Weights of a small image classifier.
Training: adamw at rate 0.00082, held-out accuracy 92%.
Data: trained on retinal OCT scans (Kermany 2017), 44.2 epochs.
Rows from block 5 of a small image classifier, named by matrix and row number. Rows with one number within an expert belong to one neuron, the router's apart. Each number is 500 + 25 x the weight over its row's rms, rounded and kept within 0 to 999. All counts start at 0. Numbers have three digits each.
After each expert's rows are labels from the 100 images, of 14848, where the router gives the expert most weight on average: "place" is the part of the image that holds the peak. Only what is clearly more common there than usual is listed. The data: retinal OCT scans (Kermany 2017).
# router: router (model.blocks.5.mlp.router.weight, 16x256), inputs 0-63
# up: expert up (model.blocks.5.mlp.up, 16x128x256), inputs 0-63
# down: expert down (model.blocks.5.mlp.down, 16x256x128, transposed), outputs 0-63

# expert 9
router.9:496501441541501495517509475510494494440489519504513490489501466485524487459520507526465531500531512523506472464469503489554497470512465527495516480496518513493492448483472546516558523511505497
up.0:468497468513483508490513496534514490521492478484481510476562505536478463497477484530527534475512486510481468504540493495505510458486509538516525495495561499465491518547499497539512527509522478
down.0:496471508498482487472518477490517484487531526492486485499505515512497512469514476504528473468543460480527438484531448525474434486541502514526521513511484479486548493520464519464497492520509506
up.1:451497528505522528481503485498517467503499525465482534529490488467481464450452483487543491522458539504495452517513476493408528485516479447472510503533464493513475511494525458482512488481475502
down.1:501518504525554562478530475529474520514500551514543522521489533528497440510525523479531469484496454491493532519495523515505506495492460510450479490472547517477519501470491513521474536531492502
up.2:503487507524529482454523484494513490509526497467508506502490509521522472504508502523506510520535526520507498536502465515516505524514491479500494538467497509533551480548516534489479478491560502
down.2:518502494452527520495503479495517497496500534510504509530491515498490483498477516490506492520499505485491487477517539449497492487472500501507504507478508491479484496503465510468501498476550500
place: top left

# expert 10
router.10:495485550467452506475497494494548492485492573476491496483506512482552525528485500545457487488549516503505488537495491507477494496520447502459476506501491485481506474484503510483496484518493503
up.0:519532499485518532516511460453516513497504443501492441488497474512473473498493526495545528481503506500521545529514524502512518517510528519512458513478494485493509542496488484498515507500476488
down.0:504486503483515490475485528498474451491493473471478498491458505513502516531512471471486502472472484503516478503509516508456493480522521513463487481496498492508499520471477491498494463491473509
up.1:525438453506490514468492445540473498489489518504536499468529431492521501469510494491514492486524531508479525524488540548544466471528510489510494523462499468491460487482477505537475494495500497
down.1:508489467496483454490476490482498504500515441518536489499502504533488484535522518502527568479501517498519556491509511486454508492511503454505500536491513468476511535503511422513492451469496501
up.2:445496531511503469535507537468482467509504467518503507520523509479460517502469518487483509495511453497552473481498489474497502522448502498540455510546530510473513526490521465460477501500501478
down.2:496530464482548481486539491522488515538474496524476457467463490550499522492554552489488504465495486444521529510460518457538534466503452486490507484481474499513476432494526521517516504517477485
place: centre

# expert 14
router.14:513468477467490481510524481502502528477454522520502498476508478469512508481485511510499510491555532461471450492556502507548502502497514460499515516514483491528517483510481525523468491497493474
up.0:543508472501507518515490483448520536473488473517503518463481478496530508490513521503478479499523512471490488521514483533560500529486500468472486482488473500491531508493504494476502491475479523
down.0:485509564462529515482508489484455520478519506510440482498501478516484519480528477503469465500532497497464473507522479541473482509494493490471545506509501477516484468479506483489474528520518534
up.1:463529508479492524548503523538484529528495454544481472448506501499515476479524494499482490495519481469515486489467520499492498503501480463500456469529519437493533543512521511477514458549508525
down.1:497519496448503505454500513482453487490500469512513452512499479536543506490502545501427509521490523531496562485507492521515471478494523492487534528508492475507510487500482521533507516467481520
up.2:454519527482538489458483465539507535503527489477495497508495491530499534504509494518552496476451513522506530515477506529490504516473502485496520498454464518487440477540523493499460480477508537
down.2:487502499502519555468480509502471546517503519490514501479490522537508469514507496566513495519488480479504491504492479526465528526492513524474459416469491530520502472555509484528499498505505504
place: top left

# expert 7
router.7:460473457501475479519517453534482515498488508500509510458525473454493497513520501497460527460487486491501497484509502513548532485511529479514447538505562513469517543492489513527484480522523518
up.0:497508506498489514501506496480489522553496495489485502482526525447504497490520489454499512488509526476571489502565472502499491486477461492472460503512504469524520525488480479494502500486539485
down.0:490484518487467507441503508538499464492502517495496498486542515492553498517504486501523511525500509491505499492503508543459455484467491485491512471496490500509486480490491533512482553473482467
up.1:503476506549462503493438511467491505486489477511507486523481456516516534493540502513517450505463501523477490510464495519514469466471499479533540476504561519502522470494506502511465485525480549
down.1:500496530458540463541527490514495525511487500512497523484504508473484531483431503475499539517503502493539490482520490495474521488490518437494475488452493507479500461497507487520511513503493543
up.2:482515494509512531506494543498523549508535545517473495474504499509475489499527513522511500504506483473457524488537515489477501462487530489455528528477478482477434460507524464497527487493494561
down.2:480532482496521486469505473502483495497544490489426493509488490518522479486456520531505470503486519517482510490467463509515512451524497482504529517521511490505476477511538496454527539523497537
place: bottom right; middle right

# expert 2
router.2:488495460494486472474469507476516522533501502509543476533462490533506530470477510493450540500504532548498513518469462509542508472510500524505492484511516477458429501486515513494454511498501505
up.0:483543474512480538511514470447486511536481491508499542539484499482470494476528514527486490484481510491460505514517528484501500554468501473489491534497503525510543492492499476505464529482507527
down.0:483476503510456506551547502493552461498522481486490473468478513543521459492527490495515475504498473530516476509537484510492504483532498498484508490475482530532542498494534539510525493509512485
up.1:536518536520523497503483534512516512547519534568456518507478508542507504488509486521476482531481484504491484539504480495502468504511477541453440453492520475505487472505505528528497535490508529
down.1:522523480485522464533498452444464482522533529494494546519471490496513510485553527503481475482525513494518495551497505478464504478531483501473488502495489510501493461488475512468465505485474551
up.2:528509489496491506483446519482474503498482466544477499515524481505525429498488508495509470485475480507512496530540519527465463536505478456521474510518521478509489501490503513517462484495495496
down.2:508509491461523474471490485484527488500498478533526530521479505479530495475532503474510506485498537536486501490494537489546523504515515521501472516505500499529492528516503511458530463470502452
place: centre; middle right

# expert 0
router.0:492481486453489480546503491499477489487466503480522533542448498465469455510539517506482523510505488522538504482481483448487537491477503439505523530534437496506559543486519466518512489444501464
up.0:515514547507528466511479491498531454461512474487499483485488441479508518480505491506460572473510559527490521531508551449480512476501529500464473506515485475524557514478465479497499522497531473
down.0:546518495468464478537470478506515496489512479505522477498492463456470488497500494514485486518538500530513488512455532468537453513498506477474507504518509519534473450479510496575484533495525516
up.1:499497509529471510483501522480553514510508514505509493510494462507562510518490493497544502503482497470515482515537505554479479535464490526532478462493486496509509517470520482479534534499480512
down.1:475483485509526537503463501547497510482505492473532503490524535503512508500529476511525509501482534487477537484497491499528510483555508465469471495567487530485467486515490469528506491501539487
up.2:499542467511531492521499516476527502463519495466488535514489528439484507566512495494506479533479511513502533565489472509437494518515486508519496457483499456525512506481534472520537481524516491
down.2:477486499454493506517529443497506482487505535514521491475510501540535475499509501515476502495528516499498495518524493504465517465492505477535505485440510521465550482483473513495548511453442478
place: top left

# expert 15
router.15:545521498483510526477532554488532494505420527536512485546458564527557511501494477495523484495531503461500502492499509474483501479495434477494466425517467478537499496505484495503499490503497470
up.0:491492520498506490493460513529514525510525459485476477505476464479496508487476522533485537478482481461472555532476486537480510445502454479519539460495468514505544465486465508488513530468476490
down.0:520518493489489523506521538513540472492455509515503485474487499462483507476481471525503514494518566503507489525516499545466500499579498488498497494517511499465529510491509507460476525473519518
up.1:480491520508479485501494439482498548464491481495506498529514519465469500497498526554497521512515474535531504519485532530488507504486495462525461450493535511550526506492536508504527511474450518
down.1:481485502501516494494473510516507492450541484484513470460491488479486492506498509493496476490488513459502482549454517525513471472520497496479481506512551537510498497539472521499516470491531512
up.2:464539514509463522433496491497495502472497511497495465488513529509484476503535448548506572493502500521481463490559486515476459541484485519504510501463507471527555511529508510509511489480517522
down.2:513464462509534499507512497483527482538523491479494517481490540481469503512518495540507514527473429469494486524500499477524525530537505480465477469500512479517527501532501488522474501463564511
place: bottom right

# expert 4
router.4:541450475474510514466491500470462508524506493484517528495495446521502529495496544513506530460514469479480513509496502537550501479486501555495508502486477495512495509519477495498507501517478491
up.0:514518493487502513521462491476496488540453518486502516509499472475499537435491474462503535492531480438486510496511473530513531490475502488479546511524491484435510494519507471525508448516493469
down.0:490518496454489518520493503468487504473445546491498520468461510516526485478462551485469521479492503484463496497520536477500518472507451499509534523524476490519477485506478525505494488516463512
up.1:527484457519488501525486537531473484498502497476514479503554545491437510494529518523505512561479529525512509507518493484515488483480536494519512491442504477546506537512537508507487517545468471
down.1:507500474497514475479516499441472505511501433455491501443512493482488500446478503519464502551458468463549503512483451471486508496473539501468472470476508545508526441493477538463489476500453496
up.2:473498505530504478523474519507506473478559488469482502509513476525505495542502501484531529520515526529486502478525481529509538478492475507512527453450508494479530527530583466440491477492468519
down.2:493499488500514487475530481512522470508517509411483485533484486453432505473490513512524508495558503509497481503524530468494513494504490495489489541500532523489479481448465519543473496462513511
place: top left

# expert 13
router.13:481481451477518520532480490459490492527501527496531495507518536543517481489502526483491492478461553478498512484470508481483508513489445491517479516492472501501512467551540564469515477478505493
up.0:536461547495512493485510450434544502508504505471509495550506476486508490464494518512430534538523488512458520516494516487535508507515486484505469461465465472525498538483503520506513517496548489
down.0:496558483507479496524497497480506496470479501497542512489501445512510468537478498492488496447467494487490497491491505520563506500489468518522511518486477508537493530529502483488513500493486478
up.1:507535507550506494518515484477516531531489521494541482475459500489500454494539539519462503500451502495489520550474512485462510480560501488509523498481457478516493458468526501499490546520517564
down.1:462515520512476470467506541523497496478514510513445525507504515509514520506469457527525458483506481518506472510532523526540523513487505513499486506504515496466537519510495539524481509504501477
up.2:488529519551491512507464495481508511540512505500515489505453502497503476482472511534484497502464502486479523541494513507483490419535476499449485469474469490528490483460521531517529502528520574
down.2:513514516514469499483508518538497521479530477531503509505509509516495494546514509498533481476527482512525503501541499517516497504512500508491482542485532516461536510478506493467496506458530486
place: top left

# expert 5
router.5:492513492507479556517482486531466477481504485500548541495501497520503541483507539458515499462513474526461546462509446456455522495478500468513520526513498521522502479530492506502484525498538551
up.0:486488513503517501525493530500524489499504522509446468492521462459517515501427512488528443569505497528535524505490486464521526479498530517456504500504501456499492532513503551477512504512493492
down.0:469468489457475520495475541507523471513522505514493492501488507505503488452489487480493462500526528498534490486523519526510493495516527468490543481497477495477468519473481535541508507495494525
up.1:522482490498461475507494465520466453501500473523514506514488465540522516509459521483467525471462470535495515446491509503498545513478472498517521491519486524486475460482475487524488479525513552
down.1:448485468481467490448492507508474547470468525515509528498536449518494523505558486471460524470512523510493479503460507485510497504521477510490499525489492444489484479535483492536483467515496511
up.2:442536511472514556488509536456507531490484506500488468526526479481520501530509523522501530478526531486490501526506566546540493513511512518517510510483491531485485502450482485499538554475452501
down.2:476471509525500510460529475455515492476495534508560500507476496533487532518532477492492520482575502478490498488521466504512503487468474520486480466512487466532508531483494496520513455523531500
place: bottom left; middle left

# expert 1
router.1:497516535482483488511514488498515532534481521504492491551481497529500471521513495465527508500527485466547475490535495555501490502506526501528476480480523468473484465497480486510517484472483520
up.0:505488553512521521488469458520538527454532477495527445508508483477528512519478502497537482519531541486451503499512493525507521518527549500486510524486477499495462523527465527522516516448473443
down.0:524490528500523485491467507497505479532485457490522473504502502495432487508502469469485485513491468474518503471529502501480485478485486449491499488484497525463505496505472489503529505485476534
up.1:475506494521486488519493487510487492498504520486476508499496485521480542490519495485478467500513496491490486536474525552497463492505440502506474479488544493492497465496488536492509487568502507
down.1:465509523527472516515524544488556504521541485532460505501512540508476534496502477484545484493482476497555496520543471495484556534482520493484486505544491513482488545489531505450502479502533466
up.2:469518489438570480528468474522468514536514487473501463507511499541456533508488498494436501497502509503528525512472483478481529485511456502484488500511517534498491471537507483531504491494541487
down.2:573514544490485528481502530450503499497529509498485535514513463505495508502528479485485500481498490495529539497494502503479501488530499538494511516482502553464491518501450504561550491493505565
place: top left