From a checkpoint of a small image classifier.
Training: adamw at rate 0.00082, batches of 512.
Rows from block 2, named by matrix and row number. Each number is 128 + 24 x the weight over its row's rms, rounded and kept within 0 to 255. All counts start at 0. Numbers have three digits each.
# fc2: MLP down (model.blocks.2.mlp.fc2.weight, 256x512), inputs 384-447
fc2.92:120132123152109122172111100138149119160164113106164122125125167109084144160132118119142118118139159100136126128088149136124148071109147144152098129133121131114133146137177144110149117138058110
fc2.93:153130107131136171131124137130107081140114122123149138123162110121122100119125102140156087145119152140131175115094113135136156161116160112105161079145119087109111121132109181118083083115170127
fc2.94:086147180130140142131105123135138138127136160131148189139121099115130120148106210143156111184154151186139138144100135119123148143157166114156173150118159105146102144173139112134117125128113121
fc2.95:089130130101154113103126099121133161124134134117081151124149137054142116135119093114146097109151128147145099123122162133127113133097158115133087150091171153150144142135150160122205175128122117
fc2.96:156189120134117187137147107102094142160118149094138111129152118074132141151114150167166123152137123123129125100110131113133133137108130186105140108179155069145161119151102159156139092178145153
fc2.97:123125114131126134171081123085142132120166148091147102140095148133137129151123108175158115125150102103157087201105170143109131144145132089107132122106125179129149124133114153081149147119116100
fc2.98:122106128142131106072093091097098121109123140086126115131120110144107127126115134105119150128089134140102097086107121121087135132132155118111148098138093091130142064082112169112090096113131073
fc2.99:142094135131089056144119154111134120074097164103123132098147111176150141155165082131115120135116145133139147128137102161113167161137136110115151086142142156113138102146106106121129101114138160
fc2.100:166145142104096121121118150091159133134175118102147099143171176187143128115123155152123150138145123176137111126152135158131155150111107099112118128170111126126158102144126161144106107184129157
fc2.101:154105120114108130110174084142161109115100140134131130138108101135129097138141112123100123143143156134111110153180190141121149159152137094129128132109143125123113103141142108104189166130152132
fc2.102:168147136083112132169152116117166108099131130112125162123138111152096110149118125150140115110154101134105093146122148139109115145091080121107097127121179135175143097115159153121102168122125109
fc2.103:122138131129123111145135131093124122123084182106158139116146109108164141121147136136104136149132129103075114126117129109172156167129122148125150127143143146112104116087126108131114142133164094
fc2.104:092133113113141150149143126146136125080139091102139149130149136115124131134134137177161113143115161143130123115114134178129113098184143088137130145146107110130117120164117110139129130132125109
fc2.105:160150110130105131165154175108125137183128135170118119121147122094146169120137052119098124162138139135176120123159137130085136135139121130123131148143130126122169113139113113151155097116110173
fc2.106:134156117118107126154145123125112125148125130079095144103130103119115139130172171148183135146088136153082136099176157110171167122117160156134123117109136107123128130130115119141061109134158110
fc2.107:109116150121090204167145105125150142172085126139120160134117129110148147136123137116132092141115150106127152153119141100169079074111143193118108161100148138135101159127148110133119130161099152
fc2.108:158108113159145131134102124115100144055127133116173113143133104149148153107128128146091138145095107117151093103155137116123116152124107117134130106094116116131132162111100148117102145155136120
fc2.109:130094167088100114141120131168118138166107128154172128107130187171144125126117142107111146171160143134117093120126174126130144133140121103151144131133148102099140108143072137175103115105150121
fc2.110:124114099153182107133140138146101126163165129141146161152144130148122101149151160130163108122118115099136114136141174125099125123148128147146125124180175137087104094119116125136154127117181174
fc2.111:114129098118141108126136125114148106157121160117119145126129099101113114094106146088097120099158130103129167136084155115175141115121105163141183111154124122103158136141131122095137140152108158
fc2.112:110116153099123146145131172198123131085073102170122169104154139158143109150099107144164092133117131087154121165163145140097114122089105114127119142096156142138129163167157157134112137129128120
fc2.113:141094129162090159116167144105140125118076109104085075120128155144208158157089125130101128131129123136148131173135166118151163148140121125116135133126111079135138163122119147090133137142114142
fc2.114:127111107115141109145129125147115131143127136128164151153114107089115102160138121137095094116112151153140170140166169143147114140112080082121148142144095197125100119147160123150161144104090167
fc2.115:101136149126124156147135095115179111134127158130147138092128089118109125102139173144132189176171113143108158119101087116158089119119105178162176112138101112154082106157176092154084116125159131
fc2.116:111175130133108199147091104167098145085133137130145085162126131123142164104142152140125146125150130096113103105138110128093160136162155097158125140116127131132110096124128113102133138122134129
fc2.117:095122123133171116141142132119121178145129141154113133146132086139150121143116128148115148082085085141179110179109121136093150166101153102130116133143133120115121167117118156105075141141123113
fc2.118:117145135120140195091093153131114107155117151129111124123117121112140132136125176125123128144171188127115112133146081090154095135132116178111151091111125055139154154166139147129104115143121120
fc2.119:078111086125108122116150152060127075117142087115124145110097112124130107127094063128099093142104155122145150103148126148119073129131117128121111107097116116130119160134108142097122145103095117
fc2.120:136127158151140120133134086156162072151139085108144107077127150121151118132167165111108117099124098172095104168127116091141126112132094134151163121130141092189117125098144148151127100126135169
fc2.121:151141116141115158159110127106126130085139091160125145120115120137157148132096142121150077114127122139104129101123135136114107146126141115098106148138164075134135156118129098170152122140093114
fc2.122:098140120135172095133163150082152116104165069095138127124149096140119134119118143107130094154127112147107145136116140103122150117118131122120100137135132144152110149141162122100184171113155127
fc2.123:119159136155082121129135121179117128154136134122158094145122143128102125096149132136109075153106145143184142136128091166117150129143104112048145146137109152098094119088145127102159111141128148
fc2.124:099091112184098143164123150121138132150148111119087103155137151115142123118135116165083143157138158141151123132149144131139108128116142121111142146155133099137108136092151114130102094180123138
fc2.125:149154100095080148110109107155081152103112149112109091078110087114118122087085121093124097086112127131109105104111102130136134096106115137090103142116156091079077101158115148116129106143106138
fc2.126:118140113141132140119141091162111108185120179162103123145112118113128108068092143159118146142124148143154147149097102091120134085111163156163123142085140118157129125140098140134119141126162106
fc2.127:128167143132173135128169080133151125087138098176160146095124169109172168124148156115107098085118128125103104139113176124089110116107115103120132129134104133120111101135148116094121128103088147
fc2.128:123127116156189174144117139128137149155130135097113081123148136091131130111125102175086137102092118119115128126146140096159122139145092131108133085092117109129146162094126153077131150140132128
fc2.129:126114140142116117158119107167154133127118118126143104104161135154109124179116184123168099161159106126107122104157116111103130132105145106113127109074148143163124114089144116131113092094135091
fc2.130:090132082161132132110142143102138161156146107142133066122129118141124132148123144075100087133127115119130166114137126104107128100123124135127092167124117134136104151140143138125108172153086124
fc2.131:132135083115143089131102142152146156083095152114098138154128135123158126126113159148166101111116049156115126120147184118112130128128116098153084166170151125118076091091086097147165119099079126
fc2.132:093133094074132141110115136146105122172113143107137117146130142122152151123161157152131087162144210176159156145144120108172135126131148154155132109136144093156100130145088130134141091109149122
fc2.133:106102139171131182108093090109110105168111104140133136109167148129094112141107145124172118136133146091094130130145136118115097088143160141132110132110144097129099119108121148098105122132111121
fc2.134:105132070152138148094126158143096193111155097193127131100120130164132135109150102112112086103111117124131101129125103145191134135119180093147117083125107153103118123156097125134137164118075139