config.yaml
arch: "vit"
model: "image classifier"
dataset: "retinal OCT scans (Kermany 2017)"
train_examples: 98430
image_size: 32
crop_scale_min: 0.7
horizontal_flip: true
targets: ["finding"]
num_classes: 4
norm: "layernorm"
norm_position: "pre"
activation: "relu"
mlp_ratio: 2
head_dim: 32
fused_qkv: false
bias: "all"
qk_norm: false
parallel_block: false
inner_norm: false
moe: "expert_choice"
num_experts: 16
moe_every: 2
expert_mlp_ratio: 0.5
experts_per_token: 1
shared_expert: false
patch_size: [4, 4]
conv_stem: true
layers: 8
width: 256
positions: "rope"
pooling: "class_token"
label_smoothing: 0.1
loss: "cross_entropy"
residual_init: "none"
optimizer: "adamw"
lr: 0.00082
beta1: 0.9
beta2: 0.98
eps: 1e-10
grad_clip: 0.5
steps: 8500
batch_size: 512
epochs: 44.2
lr_schedule: "cosine"
final_lr_fraction: 0.1
warmup_steps: 250
weight_decay: 0.1
Rows from block 5 of a small image classifier, named by matrix and row number. Rows with one number within an expert belong to one neuron, the router's apart. Each number is 128 + 24 x the weight over its row's rms, rounded and kept within 0 to 255. All counts start at 0. Numbers have three digits each.
Before each expert's rows are labels from the 100 images, of 14848, where the router gives the expert most weight on average: "strongest on" is what is common among them. Only what is clearly more common there than usual is listed. The data: retinal OCT scans (Kermany 2017).
# router: router (model.blocks.5.mlp.router.weight, 16x256), inputs 128-191
# up: expert up (model.blocks.5.mlp.up, 16x128x256), inputs 128-191
# down: expert down (model.blocks.5.mlp.down, 16x256x128, transposed), outputs 128-191

# expert 6
strongest on: finding: drusen
router.6:106122151137108096125095144092098135116138155101130081124121181125115113173166117131120130146119145144142089154152049132131120173088101142114129121139110085134129099161108154111133090117139161
up.0:111131155115100150135138122111123120123141113146130116130095084118122076140173115123134108145133163122100063125139088157152130101120126097133145176184127140182108147200078110127061087120131149
down.0:164146126128174119154128137105153091108125128124151107151114134166143111112155129164170171136118082131173132096128139124106141156098091117106099135091119119137106154092158091152110124120133099
up.1:128147147143122102117136137099113127113137165120139102118090150149110150164133104130111137178162164097138123152147110113105148112104130102141125094161146140128095094115145130197132127127075075
down.1:138145106149142091149109147121099123141123137149126122158130109146151112155117147115139108150144133172145119130162138108123122121088153124146142136090099139105131107109125155147130136148126155
up.2:169131150119112122170134137105126139128090093101105137117168147108112128129105174079150106119113156129087171157123131126101146105159106141130128143147121134123090135153076155138110145110154124
down.2:107115098132149188127123124134170100156097109154181108159092110134115114110116104128160121083146141168123161143103108109107123156125139126172089114077103123133163128122143120104140150128100075

# expert 11
strongest on: finding: diabetic macular edema; finding: drusen
router.11:163152129131108136103124157149118119129086128149142192114171166146175130137149133123101131119136142130083090123153089135132108133136161110138172105155133158084101111110118158163108199114103169
up.0:150123141134119158124100107141146148159119143106139095131124135080139120144120139154115120096121133082102127176124081107117069091137114132117106122084111134144136108125119140075178122133125149
down.0:141122156126106139060079087132182175155146081116139117129164085128150102130164130125102101172143131117124121086149099149151141109115130125147113138111138116142114176140100112144112120184101175
up.1:130108090132149142141141139097148152125116128141133144119116136123190158130141130142101173121093139116090153173107154095119168133073155093117105129129142132101095107142134121138127138192115159
down.1:173141105153124099098116127062122183099124130150114117138120163127135145090146124134190143150135129167126117107099165170104130123089150166167138145097173156117122147131107127130150135106136078
up.2:120159065136104106107155136147137123111133138146135134125146114126175159165119181137126173130153153135163160127117128151102131110131120153094116134105131127170121134164161118079157109152118127
down.2:127156124163121112150174117096102129124136152153128098108130150137121152126131147103135150153136131095138143129118106162105160111132138114104122095128167130166087138179119071137109133163122116

# expert 12
strongest on: finding: diabetic macular edema
router.12:150080157166135101137112115115121096071087109111109123143168122119086099101122129097121179153131134157162117100125132142160163161158146121096141119128121145153139166134133127116133115102110153
up.0:156136128123163134119171162133160112154112176139134139117094148134131164112157132132083091114134167139113129152151142130117085121114120120159093123094119143112158116124126117139123121159128081
down.0:095124118141135125124088149129140088152150100116132120138124131101122151099088134141148095138166137103163159181170105135099097135118113117137118168123102092149145123119127133122121138122144151
up.1:113116149090118141115094129128092162141170124163153121103141138082138120123123137169127113154105111107101132157142106171113120140139119149099159127100150087102121123130148134169181094138136078
down.1:143152114126104156154114129127118090123140163136142179070150074127142173138125164179130156114103140135129167143137113135153157124099122109143101131139149107167132134148189120121089129149116115
up.2:135156152119154115146110153112171143114111163130148168128158144099126106130137136145146126142148075151090091122165132092162125152121130141112103098113111077116115128132113100155102160163101151
down.2:114087103114112088131140101107149105121137137129179143137126144097125136110132143087106167169161140115149106149149137111133099113145127138118123091087104123111123129106168155099125134138127141

# expert 8
strongest on: finding: choroidal neovascularization
router.8:132104117145148145144138138071083120142124111143176157115105101119105122111088121095120095074148077120135113078127131139139122146162155127141140171158110142146127155128137105076126118189136087
up.0:151098120174147138150130154157168116097144117110133127141098156141116097123147137122139125129138117138137083104148113112112147118167160134119145077108093186132103138148136118148136081134101145
down.0:111093130170111152120122086119134124119150110117102142140132160123157137163135086180131090122114089157133107132128159153155101139165125139126173115128126140116114084132132126132125094138132156
up.1:127135150119076134091152088098147128130109121149155128104128107122172151110150096133102113126136119086094134172110165145104148142158159193084114114127109100134144097148098132086161122151094124
down.1:117165117144126103134151133150145087136100146124124155156101134175118116109139136184137126141155117153140149148166109124176146133161131115125136092091152132089109154145117106088103120107156136
up.2:131140147077153145104124097136105188127142187129084096110127134164149115126145105106151124110114159154137137124159149147161086152134149124194137129142182164103130108128083103127128090138127154
down.2:127103090116116112118114116054145100157110119142138119139124092114173117122077122110136146145089097120131071134159147114162143100155092081109124109120097131092147130123083142130143143145141095

# expert 3
strongest on: finding: drusen
router.3:140114123110125120129124064147154119128105135145077128152077136150153131094130117084116145118130131146133110140108153130167105089172121129155160135142099134132123135169128140140123116153123154
up.0:114109130160098122122125120126163141106141150147105168129090119155102112073078140098119093095097119141118108117155129127154117130158172142140121173147121165140126158142114143155098120165150126
down.0:104149148142122127110119133124122114118150155105105144134164144125151137133126175179117095133115132145151079113126098119133099123134115136100195111175106136106088117135169131158136152079126125
up.1:082124109144135166138123176150156163128089149149141130120079139136146141116104167078131087121103117115108129179117103111134135092127122157101072110111122103127138131105134163128139103140098158
down.1:128140113116081155099107119086080119109108086116157082120166123116135123139139149121131142135098152155180143149094126122093095122113142120090128118113130135110120151128191148126168140128121139
up.2:107112083127123126084125161127125126153175118109080133129165143131135106122148111114061131127106172090124142074099140119132121107102090106138138111044119147131133150119146150168117147142101121
down.2:105083137141091156134112112155133169153130155125092094111182159083137153078155158103098166140125077155134128150140149119124123140135168149127118142109101131130130130108103146108087104168170158